config = dict(
    model='self-supervised audio encoder (BEST-RQ)',
    dataset='read English sentences (LibriTTS-R)',
    train_examples=15625,
    n_mels=64,
    hop_length=160,
    input='mfcc',
    win_length=400,
    codebook_size=256,
    mask_prob=0.05,
    arch='transformer',
    norm='rmsnorm',
    norm_position='pre',
    activation='gelu',
    mlp_ratio=4,
    head_dim=32,
    fused_qkv=False,
    bias='all',
    qk_norm=True,
    parallel_block=False,
    inner_norm=False,
    subsampling=4,
    layers=8,
    width=320,
    positions='rope',
    init='trunc_normal_002',
    residual_init='zero_last',
    optimizer='adamw',
    lr=0.0014,
    beta1=0.9,
    beta2=0.95,
    eps=1e-06,
    grad_clip=0.5,
    steps=18300,
    batch_size=128,
    epochs=149.9,
    lr_schedule='step',
    warmup_steps=360,
    weight_decay=0.2,
)
Rows from block 5 of a small self-supervised audio encoder (BEST-RQ), named by matrix and row number. Rows with one number belong to one neuron. Each number is 128 + 24 x the weight over its row's rms, rounded and kept within 0 to 255. All counts start at 0. Numbers have three digits each.
After each neuron's rows are labels from the 100 clips, of 14976, where the neuron reaches its highest value: "responds to" is what is common among them. Only what is clearly more common there than usual is listed. The data: read English sentences (LibriTTS-R).
# fc1: MLP up (model.blocks.5.mlp.fc1.weight, 1280x320), inputs 80-159
# fc2: MLP down (model.blocks.5.mlp.fc2.weight, 320x1280, transposed), outputs 80-159

fc1.204:097000116122099112117144143108130108145093085135132128131110118114081105132107119109153127083116103139107106105137116101107102154126116114133141106104061107121118120112121136127097134109109129137131138107124131100086112148127105095111136146
fc2.204:108011093136102111119120123145145136113090129134140154143121104126132146127110124147150141163119131122112145149129165144106113142113092120127159092152131154121111125122094124138158131117122108106140117142116122170107150087096111132140102145
responds to: voice: female

fc1.109:132106132132140106147136147160158121159093083136116157138161081149132135153081105092110161103082129115115175102163120105137163183164122098142134115102116132109123124088129111128131127161114115148158150097095146121143138110182124141166149094
fc2.109:121125137120102163129131111097114111111131150099174129106088125142099154149129137182162114171150135134103169132085133112125108087115162111121101162126128127127115130173093149123123094118142123144140145162149151098164144114119164141117122140
responds to: voice: male

fc1.294:099087095103074078126145170119163118138075138148123141139101077125139172110142158134131075104147155107100120111136154147131148115130129126147126120116139088153152094131134125106157172162130159113127106095117115140144137163086139071129164112
fc2.294:108119107130128150113152103129091159085183144123101099097086139149141103139122131148154158153138153126139128118123106147129140139104121153128131146144136101088116079145155110127165080109138118169112087163103173111163141146114144110121140109
responds to: voice: male

fc1.278:128147131121128140166157156106066144133142103132166145145158199129088121139127115128100124155191122140097076150103092111105097159117133157159130132122125151096121181152148186099143126165119157141116117083130137107130116167134119097134148136
fc2.278:104088146144111107110106060175142118071124092116110139145144126118136118105166110131117153119123131092149155105147116098088137122160161132156105129161133096143097121153113116134079120149148147134117108140132151124117115160123097147131097137
responds to: voice: male

fc1.58:114111133089079085117148058166180109134093148112095117090126096151112131138124137122102106167122106111093115125110148113124087153160132137135126115131145105141156127131124084121122139148153153109117121117131114152136119152159144117128115161
fc2.58:139165118141128148123137121115142148155161188145177138151131144109113103121103107118135149108124114117108147143170120145118101119145119115133172132134122195108115130140159169113145142160152141098131118114117118116133147142095129185112108149
responds to: voice: male

fc1.215:100000117120094109117140135108129106136090093133122123123100119118075106134109119114148117083115109136107106112136115095112107138126117106133136109108065109124118131104126127126099138112114129138132139105114135108088118143122105091115136139
fc2.215:121020093132106112115117125145138143109109136139149169135119108117133142105107128147150141160127127126123143137129159155090115133110086113130151086147127156114112120118096118144163130116109106106133101150118131149103150089078112129145104149
responds to: voice: female

fc1.201:118117146155158135153146154098121151161127155138162136134126148142134115131111146124128131075155166107113144135123135145151108113138093104168100127109144106089143090139156152135153161165141139144135139136093150146114107142132155114121107092
fc2.201:129126102157110113069122103121123173136100167132152164130124161141172160098145135084151127123173109119147103136127119141109121115166125133134143111070140150144113149141178135133109091153145124135157143130153141125123131156109158129147161111
responds to: voice: female

fc1.62:122135142120110142152114157120140104133158122116144152120104092120106110148153131150119101090134150112133092109177098150116184131110066111145074094128144144126085114101177105168153107119104124139106148148110113115137118124091149085144127173
fc2.62:122197124141105132114134101106122104138121126143149145180163150150136146131152119113185121173127093132175152127100117133123105117163156140136109138135103129158130116133136162104133124127156111088145159112127097153134117108095100135131180094
responds to: voice: male

fc1.48:115122099146129143098144146106129114129138077138109135135147086086099122102097096150158148104086119148143144115130124102112152137139138138086112141100105144131130145086112148148135126149074113115143141142118151115061154158124051141127112173
fc2.48:101188136116145094105118128095128102123122128151110116170178151129102114120127134129158138106137154126124120121139118136096143129140130131126153134107128093129175138161084131121103135126131124118137117145141131114120127197142147182111171122
responds to: the word "she"

fc1.494:117113108105080129122139093116106093161142101121120129142110090110168079095099109124130120148119097148107118127126110081100130086173119109155150153128139152126151121101173125136106160125148120157109105114130151123135168147103095145110140153
fc2.494:142216154137175140106131152122146128128120144145140134131157123104095135143127135133131132118123128125123149122095134125136204159124133140103121140131125129093118115135079075138109134104127155132132138131153117132103151156162128138154101185
responds to: voice: male

fc1.627:110000110122103099114135131117132111127081088127126123123106118115086107131109118109148119097115107135118103115132119103107107135124123108135139114109070109123122132110131128124106139104113136142125140110112134115086114146123102097120128138
fc2.627:123034100135113114125109121158137146105124151136147169143116108127132141111112131144158140169127120129116135138139155163094111134126092113131157089148113153112112115125085113148158123116117117107131103154119134131103146087074124151149097153
responds to: voice: female

fc1.723:126123122138128122097058153140150153143171112166112122156112097110078175142117148054154116133152146142123108152083087125136125123113127186114142115153105114146113163126099131155164150116117074130109112140108154119108151134120155138135144088
fc2.723:156166125137143152106136120114116157113130145147121112151174142120147136109144124085077115120121161183167144153117100133173109141157135143094122112167098152137171129095176161094131113149157154130148150093112102130177093110144165129136054089
responds to: voice: female

fc1.599:142141119135123109166176205137111147131120101127126143149188128145135147130098145059096132123142110133126131126155156123172115127134161145119150145139112100116179141155125093130106125155135178138143122128132115133128152146131153087161127141
fc2.599:105115120150128125116141088100106134087176081120145085142106141146151111113121099122131127145108126111093120108128112157109122101113131194149126055146137135120084149124142162137133108127131088111154132151111152134102117125159149122116129129
responds to: voice: male

fc1.61:161123100106149117123110123106147134143132148124148135130084113154137093119096113107156115131152145134111105161132139064138109131106076104121106108154150107119186087113112116133118141143136124098101098121124098136113101159129152118158112141
fc2.61:126191103141146139094144133097118127133177117139113049145081127130148159112114125132132151138130138109106133109108177118136165164151184143100219149133144134151103145115124128124117167134121148138139152111159147113138150112176091166133118183
responds to: voice: male

fc1.180:169128134113088132096112153063156125103107102166119160125064132150121097184091118123162118132123098077173138116138139095125136121124129104137116090143121123191145104137129152125170151099116096111125165130140132121120136165161125109140111095
fc2.180:121174137136135122074124113113138127142131114109154117155137166139130147129122108070103126098123115175149137119122110106116152114112149118106141164141139143186180080151107081090154136115115142127129134185183109139114124102129119162126132140
responds to: voice: male

fc1.7:102131137100152091140107149108089135124142062127133157122163100133088105105081095132097127147142124112155124116144114139154128128108150150181089081140114094189134147124136104129123106135134131138137167098146117157130125156140126095154191159
fc2.7:145213120105140104106112128121153116108115126092131104152149168150141148133161151154116135130130123083111146125130112137130103138117133129103151145134123132173102123122116139096140123162154083117141117125097165143124116144073142133136112143
responds to: voice: male

fc1.363:150124116108113164121116162112095120204142116164109149096114105110140125145148114105110117117126129133094117131154159146132153108100141178139090091134098158161155091116122066162125118097118107114115119124113149148134130112110120155135109156
fc2.363:116197145129154106092120128119118163089100126127095090172182131110119143140111140123164090160092063130117105143134137102124127121129160114106159116137125128116156111078163151110141125119137131129135158114178103122121128144142098107146124131
responds to: voice: male

fc1.654:080121101132116089192122130097127112159097091082171141083100129136159147110125120112177118055114159150115136169150099121149100136140054163165171126119141077148140121152114126140103121161150115125111131091137140128136137102140148119158129137
fc2.654:146152144135145127094141126120081124077169149127086119120105105124116131141141121117112170198135149119099120110157136156083105117139141092082095118145138112126144107125083086128159157122154123143115133167128125114107126140151119149083118110
responds to: voice: male

fc1.337:132110101115129067161141091131174176152114114141125107145084115147151131127104125106147144114123152136091137111118126098116134076137116094124167159125118097169133143137130140137095175117136111165135109161111057141108148137132096121122141121
fc2.337:132222137113136146124172135149119119106142150119143166103129112114100101131127127146078133122117138120097134139104125118132168160112125134090149132124122165095124131120087139105120112134133124137149107132140147119111129134143141127131162157
responds to: voice: male

fc1.159:106000112116094103117136129112127109137082083129129127120102106117090103131111120121149119093113107131108104108138117099109104136129112108134138113116080108119120123115123133122100133110114130133126135104116133113086115140119100096117133140
fc2.159:114030083128101113130108112150135134101112143123143154137115102127129141114098132146163144183119117125112149142122157158096101143109090120134152093143119148123106120130090114144155121107124116104126104148110124149098145086084117133147096143
responds to: voice: female

fc1.246:127101111100158140181121083107173140158115090105145165111147146111123095137092144112151142134142142108116142129141103122141167139125103127172132133115138108147124108099118160110123141129156098151163132147062096135109095166114136107109085135
fc2.246:141132115147121079125114143105131127096137136187081140140145140146144161081134117135129133108152090137149150136135144120139124135120156142140161141102132102144144118129140136160131135095114119141158092156117140142109146117122082116148144151
responds to: voice: female

fc1.617:124079145127100130129134113115145126171099116138125102109140140144116147168127133128142109079135126090108129080124054141115096124159140141179123100143168106136128072145140092154070153125170084113165126124114093166096122156142118143104097128
fc2.617:140065116118088116131137160133131120138115099156095112152143091122151135168155118129175098088153135110170161113117072122164130157090123150126137098098137115117110101149118111177127157137122127126120115124131151131135113164081112105171107131
responds to: voice: female

fc1.524:104120160094136122113162111146135104134118137124101123170115133123156114154109089168137144139131131123092119151161103099132106108119067140116175135115130134115110082098143121113097133172153099102082146121113130118096135086122116115131116093
fc2.524:105150137142162165119101108103158137171130108163142118131078114129138144134112128120132164171132126145140141103100166124124188137153102142109122153154162116134146075111084095135110168112115173121118133149138117115136152117165113162153148174
responds to: voice: male

fc1.566:182120130119120093154163138129139096160136119074157130145110126157134118105141109147104112111167126102130127138128138072161086127106082123127152135146156125092109138151165168100146132130135066121096073109114153147115141162123130101117127089
fc2.566:108179122137135120129138123080121075100144151116152154163137134104107159121146121138133096140118130112085117129144138126118193163125154113150135117138129163096098155149159143149115087134120133092116149167141129115103141101154115116142121123
responds to: voice: male

fc1.362:110111135144113101099117140134104112156136096118140109099127128124079121123104119117125101105086089135133145136135096106110128205192081125120148085094116117130169122155106123133138134079131099123176140131129102134118130138106106101121149113
fc2.362:170115110160115152156158120145105121126120138105153089117128167115131118138122101140148094128121207138161134148114115165133130135096158158151107158087150121103110118126132116175176063142136161135110144136123141132097136124162110120169130113
responds to: voice: male

fc1.487:127124075122159084117096123093113127162123162120130185120137116121152126143100120115106126125154170136130121145117174120136142161114169149135160085155125118145180108145088122130091124125138076108141130122118114120148117135154141135114107178
fc2.487:167154098134127149110085112089102133126113162123149126125103118150089153111131135138125100110091128116135117136119106128136112127134201153121182135128131137177112138103137129066142140126173102133152144116141149129147121116122084132098109181
responds to: voice: male