Weights of a small self-supervised audio encoder (BEST-RQ): activation gelu.
Rows from block 2 of a small self-supervised audio encoder (BEST-RQ), named by matrix and row number. Rows with one number belong to one neuron. Each number is 50 + 10 x the weight over its row's rms, rounded and kept within 0 to 99. All counts start at 0.
After each neuron's rows are labels from the 100 clips, of 14976, where the neuron reaches its highest value: "loudest" is the band of the loudest frequency at the time of the peak. Only what is clearly more common there than usual is listed. The data: read English sentences (LibriTTS-R).
# fc1: MLP up (model.blocks.2.mlp.fc1.weight, 1280x320), inputs 0-106
# fc2: MLP down (model.blocks.2.mlp.fc2.weight, 320x1280, transposed), outputs 0-106

fc1.761:49 47 66 48 66 31 52 49 59 58 41 23 55 40 36 45 44 53 48 54 27 47 50 45 38 42 59 59 51 43 47 43 38 58 43 46 36 51 59 53 49 43 36 57 58 41 55 41 42 62 58 52 34 47 42 40 36 31 37 63 44 40 42 59 57 63 60 40 45 50 49 61 37 51 30 46 38 36 39 64 53 43 58 41 43 68 54 51 46 61 57 52 61 47 55 52 48 61 44 39 54 39 48 32 47 52 52
fc2.761:57 66 46 46 38 55 49 45 56 50 56 42 42 60 48 62 59 49 60 48 55 44 57 47 52 51 69 50 42 59 58 61 43 48 45 59 42 55 33 44 34 64 72 52 42 47 53 51 47 46 50 52 52 39 50 42 45 55 57 40 35 55 50 68 48 28 53 52 55 46 32 44 35 57 57 51 52 49 63 42 57 02 51 57 39 57 65 65 58 54 58 52 44 53 45 42 56 64 50 38 48 41 64 53 55 44 53
loudest: 250 to 500 Hz

fc1.614:38 44 42 48 64 57 34 50 69 34 32 49 45 61 43 46 63 38 54 38 48 55 50 49 34 37 56 50 49 27 46 64 49 44 38 44 44 37 40 47 40 66 47 63 58 50 50 65 39 38 51 37 36 42 45 52 26 42 60 46 56 47 54 57 47 59 39 60 47 45 36 52 45 60 45 39 42 61 45 41 55 46 36 63 43 56 40 49 49 63 69 66 49 47 36 42 46 34 50 50 32 38 57 48 51 48 44
fc2.614:69 57 62 58 55 30 57 34 61 50 61 44 62 57 36 52 59 43 47 56 39 51 53 52 62 74 56 61 45 49 48 46 56 47 53 39 29 50 53 51 53 51 62 47 64 49 47 48 60 34 57 40 43 39 47 46 51 50 41 51 57 56 49 52 40 58 54 45 47 62 63 52 59 43 56 51 46 43 49 51 41 01 58 49 47 53 39 47 62 66 59 52 41 43 58 40 56 60 74 40 59 48 59 46 44 53 71
loudest: 250 to 500 Hz

fc1.632:50 54 56 46 42 52 46 49 43 48 37 49 36 63 33 62 42 48 65 46 42 47 52 31 43 57 30 47 56 44 48 53 51 58 53 65 43 55 66 63 38 45 40 60 74 44 62 46 51 81 51 42 54 58 55 37 41 61 34 29 45 59 40 50 33 51 54 54 64 60 68 49 59 47 33 55 66 55 49 53 48 51 61 56 48 47 68 59 55 48 29 29 51 57 53 53 50 39 63 47 60 47 40 41 43 42 43
fc2.632:53 54 41 56 28 34 45 58 45 61 48 53 54 45 62 50 41 37 57 46 29 48 40 52 29 38 46 44 55 69 44 50 41 57 44 42 63 47 44 43 49 60 45 63 56 41 55 48 53 72 38 41 47 68 61 43 42 59 63 39 58 47 47 55 60 37 46 49 52 44 59 65 66 57 60 37 70 56 37 43 59 32 60 57 51 46 51 70 40 55 53 47 50 49 64 54 52 55 46 60 64 46 63 56 57 55 52
loudest: 250 to 500 Hz

fc1.292:35 45 36 45 47 47 42 60 55 56 52 63 40 33 65 48 66 32 36 53 56 47 59 63 53 50 53 43 46 27 50 62 54 38 54 21 45 52 49 60 34 60 47 47 71 51 39 64 60 61 49 29 57 69 43 58 48 55 46 54 34 39 42 45 62 52 61 56 40 58 43 49 38 45 52 61 42 46 51 51 49 45 61 44 26 45 68 45 48 47 59 49 51 48 42 60 59 63 63 60 49 49 59 45 27 60 41
fc2.292:56 42 58 40 50 47 57 35 53 55 46 60 57 47 62 48 39 47 56 70 62 50 50 44 65 50 47 76 51 61 54 56 48 53 51 45 44 55 46 55 56 52 43 57 47 42 42 41 50 69 36 40 44 59 61 56 52 62 61 54 62 55 49 46 51 43 45 38 45 46 63 45 64 68 63 40 45 50 66 47 46 73 37 59 44 48 36 35 47 34 37 39 31 44 42 39 47 57 65 36 48 60 41 46 48 55 46
loudest: 500 to 1000 Hz

fc1.545:46 11 52 43 37 40 43 59 29 34 44 61 41 48 57 53 52 55 54 66 71 41 46 43 51 46 39 51 46 29 47 37 44 40 40 55 63 50 34 53 52 50 53 67 44 54 45 49 45 36 62 59 43 46 55 30 28 55 36 66 56 54 51 60 67 37 42 31 58 52 45 50 39 37 55 38 42 51 45 74 57 55 45 40 34 46 56 38 59 47 49 33 67 45 45 54 50 23 42 51 60 49 58 61 51 52 68
fc2.545:50 37 67 52 39 52 50 47 50 51 40 35 44 49 57 46 45 63 52 50 38 31 55 52 53 40 48 54 43 43 34 58 56 46 37 51 52 60 50 34 66 60 43 57 33 57 54 40 84 38 52 65 36 62 33 46 49 56 66 66 50 56 44 55 52 52 33 54 69 59 49 49 52 48 61 50 60 36 53 47 56 49 41 47 62 45 45 41 50 74 53 54 52 46 64 61 34 44 50 62 42 48 48 32 53 54 64
loudest: 500 to 1000 Hz

fc1.749:55 47 54 40 60 60 56 32 54 48 45 51 55 52 48 42 39 51 55 54 37 44 63 59 51 50 42 54 59 31 44 45 57 51 68 63 38 43 60 52 29 58 32 41 71 68 52 51 48 71 61 50 51 49 61 68 58 50 54 46 38 61 40 49 58 35 48 42 56 52 41 37 63 62 39 47 44 57 80 52 64 50 50 38 64 49 50 52 48 50 79 72 32 52 37 68 47 55 63 42 48 57 45 38 49 51 50
fc2.749:58 66 33 41 33 66 56 44 49 57 42 42 44 26 50 45 63 25 50 52 32 51 47 47 38 47 39 47 66 46 62 70 39 42 52 40 44 40 58 56 58 49 54 39 44 52 61 43 46 63 46 41 49 50 44 64 44 53 52 51 45 64 53 55 57 47 47 36 42 53 70 32 69 63 37 68 40 60 39 33 30 47 42 53 66 55 35 39 52 41 58 50 64 48 45 50 52 45 30 43 61 40 39 65 58 53 51
loudest: 250 to 500 Hz