Rows from block 4 of a small self-supervised audio encoder (BEST-RQ), named by matrix and row number. Rows with one number belong to one neuron. Each number is 200 + 30 x the weight over its row's rms, rounded and kept within 0 to 999. All counts start at 0. After the name is the row's rms in percent of the matrix's.
After each neuron's rows are labels from the 100 clips, of 14976, where the neuron reaches its highest value: "responds to" is what is common among them. Only what is clearly more common there than usual is listed. The data: read English sentences (LibriTTS-R). In brackets: how many of the 100.
# fc1: MLP up (model.blocks.4.mlp.fc1.weight, 1280x320), inputs 107-213
# fc2: MLP down (model.blocks.4.mlp.fc2.weight, 320x1280, transposed), outputs 107-213

fc1.644,042,144,196,230,195,190,202,167,235,168,201,188,186,149,214,191,159,205,201,255,207,210,230,179,186,153,202,197,204,144,203,248,202,203,191,212,210,193,171,188,127,234,136,182,239,233,182,203,154,219,223,191,231,262,188,214,263,212,236,157,214,199,185,234,185,215,231,211,179,209,187,138,154,184,192,232,185,229,188,164,239,204,193,144,207,159,203,154,255,207,190,223,190,189,211,229,254,225,172,209,226,162,212,189,182,186,218,136
fc2.644,048,195,180,167,186,212,206,210,158,197,238,213,179,177,201,177,216,227,171,216,138,214,218,212,226,203,180,171,193,213,198,228,161,211,162,191,166,247,224,209,188,138,185,166,214,200,201,254,197,192,213,208,167,148,182,225,170,184,189,210,237,187,237,209,196,205,241,158,149,200,213,183,189,181,222,203,227,208,260,204,170,174,229,154,195,218,185,193,141,183,230,160,167,183,148,221,178,181,204,223,143,234,198,217,206,231,164,273
responds to: voice: female (85)

fc1.345,194,162,227,194,205,180,188,186,171,181,149,174,162,200,188,209,222,190,188,200,160,177,214,194,171,222,199,282,169,227,170,173,190,159,267,145,226,245,207,238,223,202,110,143,234,185,171,189,195,180,135,167,239,216,191,204,177,217,239,170,151,221,231,219,139,188,204,156,228,190,217,192,194,213,190,162,199,208,176,159,150,172,247,214,236,175,211,229,211,172,185,220,164,216,220,232,195,187,204,180,186,210,219,218,189,219,215,192
fc2.345,186,200,169,168,208,228,217,198,199,214,207,221,182,221,142,195,193,194,201,181,194,214,172,172,158,175,235,202,223,229,186,204,201,214,185,266,143,166,224,217,273,175,235,231,114,211,228,193,166,239,186,222,225,185,221,238,199,215,196,223,180,129,248,163,183,214,159,175,228,198,201,231,221,242,218,249,197,145,267,218,170,232,209,208,190,213,192,220,241,209,263,237,167,194,185,221,154,206,211,190,179,254,174,216,174,226,215,181
responds to: the word "and" (60)

fc1.435,220,167,245,180,210,140,161,189,234,189,206,141,224,168,233,213,170,189,181,184,238,177,238,265,227,177,199,196,193,191,259,206,191,183,233,232,207,201,180,233,181,168,223,204,201,186,178,242,160,153,163,141,190,182,153,152,257,239,186,208,143,191,227,246,157,223,205,211,188,177,184,167,209,191,241,236,219,200,180,213,252,226,232,143,197,172,160,169,203,175,161,176,205,212,182,145,179,219,215,191,185,156,170,231,136,231,196,168
fc2.435,217,197,176,206,165,212,193,205,219,237,268,166,249,183,224,205,181,214,204,195,237,204,229,217,165,280,222,203,212,238,196,167,234,183,198,223,189,208,183,206,231,128,184,216,165,177,216,218,238,192,245,195,231,166,201,200,201,210,176,180,216,205,180,242,183,171,159,215,200,153,203,230,222,244,225,223,143,155,175,195,195,210,216,171,179,172,212,214,204,231,205,164,210,171,172,210,200,174,207,159,189,208,144,240,197,159,206,153
responds to: voice: female (90)

fc1.608,040,127,164,167,201,188,196,197,225,200,175,202,216,164,213,206,198,196,242,216,206,217,122,292,202,151,184,212,205,258,220,142,180,189,217,197,217,170,228,209,129,146,228,239,163,182,230,153,221,186,152,201,212,240,192,167,169,233,192,197,157,215,182,155,181,174,239,165,198,193,172,161,195,197,178,199,189,211,238,190,152,209,194,216,215,187,213,211,190,201,183,157,241,194,182,200,169,162,234,154,193,252,143,176,206,202,218,169
fc2.608,044,195,265,210,170,181,194,248,157,231,189,172,168,218,222,286,210,174,219,173,222,223,158,181,200,218,202,163,246,234,170,213,212,244,190,216,202,232,180,213,218,199,227,241,222,159,236,195,137,244,206,169,208,205,190,239,209,254,218,200,175,188,202,228,208,130,213,211,220,171,248,192,253,177,175,195,231,203,238,194,251,186,186,212,224,201,173,244,187,185,210,205,231,202,235,168,235,226,188,223,231,273,228,247,205,230,257,211
responds to: voice: male (87)

fc1.488,200,213,223,190,225,233,261,216,198,174,197,138,194,222,210,177,171,176,125,193,169,192,223,165,199,187,185,214,197,214,268,238,208,167,184,166,198,118,203,190,220,212,136,182,197,202,222,147,220,165,192,217,188,157,217,179,202,182,163,198,213,222,246,191,240,142,226,203,185,209,197,183,128,219,222,215,178,181,186,218,163,183,200,174,103,171,229,249,169,155,179,215,190,155,225,184,230,173,184,188,233,186,209,197,140,176,156,193
fc2.488,230,238,188,196,172,208,179,231,199,178,228,205,177,185,205,195,189,227,191,204,194,195,149,179,201,172,272,191,177,193,255,198,221,215,219,193,227,228,139,206,189,178,143,175,221,245,210,214,176,190,118,246,272,212,155,174,143,210,205,206,182,190,199,180,224,168,232,235,219,249,255,178,201,217,194,239,188,220,197,192,199,184,181,194,170,210,193,213,239,135,222,235,217,219,168,183,209,181,231,166,212,163,214,212,178,174,189,228
responds to: voice: female (91)

fc1.100,040,171,217,247,196,202,121,209,192,194,187,196,182,196,172,165,181,246,211,179,193,214,240,195,211,165,233,269,177,188,204,185,207,202,224,243,241,188,194,191,163,197,237,215,195,230,228,177,245,253,218,238,138,213,261,202,241,128,182,232,216,127,222,184,185,131,166,267,213,170,206,155,176,205,169,201,223,254,198,192,164,207,225,193,157,181,179,211,182,181,177,187,233,197,230,236,192,197,99,188,259,202,204,145,156,228,192,206
fc2.100,042,207,210,166,207,227,220,202,185,236,162,212,194,206,242,243,191,186,210,214,228,215,190,182,214,191,233,203,247,220,160,174,204,178,190,190,177,233,194,166,301,177,171,142,174,171,233,201,234,236,202,194,178,216,216,210,229,230,132,247,204,177,153,217,175,217,226,198,140,201,208,203,217,200,187,233,166,223,281,196,206,223,201,171,209,136,167,137,154,228,156,160,254,227,185,202,268,205,200,190,196,214,192,165,167,228,237,225
responds to: voice: male (74)

fc1.238,040,182,253,141,208,205,232,226,204,205,161,196,139,205,169,208,179,191,253,189,186,213,157,225,218,216,188,241,238,224,194,200,234,172,140,230,215,188,145,168,207,188,212,180,202,180,188,153,148,175,197,196,181,158,192,207,189,220,218,187,238,204,217,157,169,116,243,223,138,222,188,253,220,241,186,213,211,193,212,231,142,171,192,227,163,190,208,182,184,214,218,198,212,216,210,160,191,211,206,194,168,158,204,195,186,199,187,222
fc2.238,045,201,192,216,197,227,223,238,194,175,194,217,212,244,237,211,218,184,183,193,225,222,207,249,200,177,248,231,238,230,171,185,151,198,232,205,219,242,176,228,205,188,151,190,172,243,195,241,234,214,216,183,203,188,183,226,209,244,180,199,188,161,132,210,183,226,262,252,183,215,229,184,139,265,192,204,184,205,237,214,186,242,227,234,236,171,206,207,209,217,200,233,207,216,173,215,213,280,244,238,227,191,237,218,182,241,246,245
responds to: voice: male (73)

fc1.507,038,222,210,307,182,234,157,207,191,169,243,229,175,180,187,251,194,204,213,244,198,235,180,191,183,159,205,187,236,202,173,193,270,203,158,188,218,194,183,132,193,244,161,218,254,210,200,183,146,168,189,211,225,231,99,189,224,159,204,211,206,229,161,212,170,207,228,173,185,198,187,218,206,247,244,219,191,160,199,210,256,160,170,191,183,188,192,194,226,234,211,208,236,268,199,217,234,208,209,180,150,193,227,203,247,238,192,157
fc2.507,042,196,202,220,182,188,234,163,182,214,235,196,199,248,208,165,226,183,220,217,157,213,144,185,204,233,227,225,196,188,201,165,196,234,194,220,182,234,216,230,195,92,132,194,195,220,203,205,210,201,217,195,236,179,210,209,194,221,205,184,228,227,229,210,198,196,285,174,188,227,168,207,158,204,151,202,191,121,238,218,233,156,246,208,210,198,202,163,170,198,202,183,170,198,201,174,151,203,182,190,201,167,192,177,216,246,257,243
responds to: voice: female (83)

fc1.438,036,202,212,208,253,214,170,208,225,185,173,235,138,169,181,222,154,192,262,157,216,163,169,170,190,189,192,221,205,256,146,261,220,137,180,229,204,184,244,182,241,121,228,175,249,199,201,249,196,176,168,212,183,207,172,169,201,161,205,204,190,165,209,148,222,147,201,228,177,171,186,224,205,239,233,155,182,207,213,231,144,180,219,190,224,192,208,193,243,211,195,205,217,175,188,255,204,166,161,212,208,181,168,216,218,140,215,187
fc2.438,040,206,161,264,219,217,202,268,209,232,239,185,168,205,228,197,221,173,231,190,202,215,150,203,217,181,270,199,191,262,221,236,207,205,222,209,207,216,192,178,191,200,180,225,155,241,233,216,176,181,232,199,205,209,230,201,190,198,185,235,172,183,132,165,234,152,232,260,158,183,142,155,178,226,178,159,155,281,192,206,214,172,228,204,221,147,176,202,202,219,201,173,218,211,196,221,215,213,158,210,189,249,201,163,173,217,232,229
responds to: voice: male (86)

fc1.582,041,155,207,169,182,215,214,202,144,198,235,207,178,223,187,224,209,152,226,166,206,234,129,230,232,226,132,204,206,224,168,175,197,131,207,223,209,202,219,172,267,178,181,203,213,152,227,198,170,177,147,216,152,170,206,213,152,269,212,144,210,194,215,192,149,136,169,203,223,239,193,220,220,184,209,272,264,220,224,269,215,205,190,229,197,216,167,198,208,209,231,207,195,184,211,183,202,169,175,217,203,170,205,221,241,153,239,191
fc2.582,047,163,160,263,215,205,256,233,232,206,189,188,204,221,191,234,221,175,226,204,196,206,201,252,202,198,219,137,191,199,144,237,205,196,206,254,225,256,197,210,202,182,188,208,191,210,170,212,209,249,236,185,181,165,178,211,205,196,208,194,178,198,159,169,201,233,206,228,190,176,175,214,154,231,192,189,204,239,216,218,169,169,175,176,190,186,150,252,225,159,219,190,193,195,242,186,213,264,170,261,178,217,186,248,184,222,159,225
responds to: voice: male (74)

fc1.562,042,198,212,191,218,203,155,252,180,208,212,154,219,166,214,196,191,196,201,228,190,214,235,151,251,230,252,213,193,198,193,201,203,190,165,225,184,246,207,248,194,193,217,186,196,223,207,178,230,163,188,268,166,210,223,195,216,225,226,172,202,171,215,126,238,191,234,227,186,177,189,164,247,234,290,187,265,205,191,214,210,197,195,194,214,207,171,171,173,226,203,194,217,205,227,228,215,202,206,203,222,193,200,205,233,191,189,219
fc2.562,046,204,176,237,221,202,212,229,237,243,153,223,225,210,212,162,168,185,204,172,178,143,205,214,192,203,268,218,217,177,231,209,188,195,233,167,175,178,175,237,169,180,172,200,161,187,232,166,230,197,185,208,224,182,177,218,200,179,153,175,197,246,145,211,183,125,173,169,200,211,239,236,194,194,173,207,211,222,213,176,198,181,154,210,200,173,182,123,220,191,168,203,185,193,191,185,137,205,230,200,180,177,241,220,188,193,225,195
responds to: voice: male (78)

fc1.602,199,193,211,210,204,215,220,202,189,229,191,169,236,169,190,208,185,222,170,178,181,191,237,232,202,198,225,190,231,194,191,161,167,220,180,183,183,204,175,232,178,189,199,198,215,122,223,193,223,193,206,178,197,214,202,194,238,203,217,152,202,251,264,179,171,211,170,206,149,214,178,231,132,255,252,168,213,207,178,205,250,178,164,241,207,170,246,210,222,194,209,186,131,223,154,189,205,177,198,120,198,227,217,170,212,183,208,208
fc2.602,194,183,188,187,229,190,153,213,194,217,197,161,225,192,161,205,229,168,189,209,200,180,202,234,244,165,190,197,266,189,138,157,180,185,163,186,196,191,222,202,212,232,235,237,202,233,231,145,187,234,188,239,228,180,203,246,215,200,213,240,251,242,193,193,236,190,279,141,190,173,145,196,215,196,206,261,209,192,217,209,201,220,206,216,203,223,189,165,172,185,254,214,156,245,154,174,203,184,142,217,234,251,222,203,173,186,248,151
responds to: voice: female (100)

fc1.686,038,164,226,255,203,218,208,237,149,165,203,160,207,208,218,219,176,191,213,241,197,226,206,207,244,235,227,171,160,217,203,223,172,146,234,252,241,198,207,175,172,246,230,232,220,168,194,227,164,183,129,184,199,226,179,222,216,210,227,146,220,243,176,181,147,168,245,236,173,265,132,176,192,204,247,238,232,264,213,208,177,242,210,185,194,236,172,178,198,171,252,269,186,226,162,220,174,172,219,197,201,233,236,223,189,202,172,206
fc2.686,044,251,161,208,229,241,237,183,238,170,195,214,220,214,196,163,246,245,161,226,181,237,243,212,222,179,231,200,233,245,190,228,156,178,250,220,206,214,241,212,215,163,164,204,159,272,181,240,191,223,206,206,137,194,190,216,224,210,238,192,265,168,170,223,228,193,236,166,200,203,216,145,142,208,122,196,199,217,237,175,155,150,168,201,216,168,152,246,178,146,206,178,179,216,204,222,204,194,187,224,230,230,197,199,218,238,121,205
responds to: voice: female (85)

fc1.203,193,216,197,172,224,223,211,231,181,242,191,162,239,154,135,195,158,193,135,195,197,209,216,239,161,197,233,182,197,208,219,240,157,166,168,174,206,163,224,194,161,228,160,186,157,200,175,163,179,188,195,199,207,141,223,178,216,160,225,222,272,176,243,185,247,173,199,196,150,213,216,148,187,178,158,206,164,204,195,200,158,192,199,220,183,201,198,210,149,177,203,159,149,130,178,214,195,135,187,163,212,216,213,194,149,227,147,231
fc2.203,194,215,220,196,179,200,136,159,174,168,172,162,216,231,223,239,225,186,218,230,200,179,141,207,239,231,217,201,200,211,215,183,187,233,157,205,202,235,226,153,189,200,212,181,266,257,199,220,180,204,146,228,257,208,188,199,159,177,214,216,149,159,195,169,181,162,208,207,249,205,190,288,225,228,180,246,229,205,160,150,174,191,182,129,217,189,194,159,242,256,248,244,248,182,180,200,180,218,183,212,203,180,221,205,233,163,178,180
responds to: voice: female (79)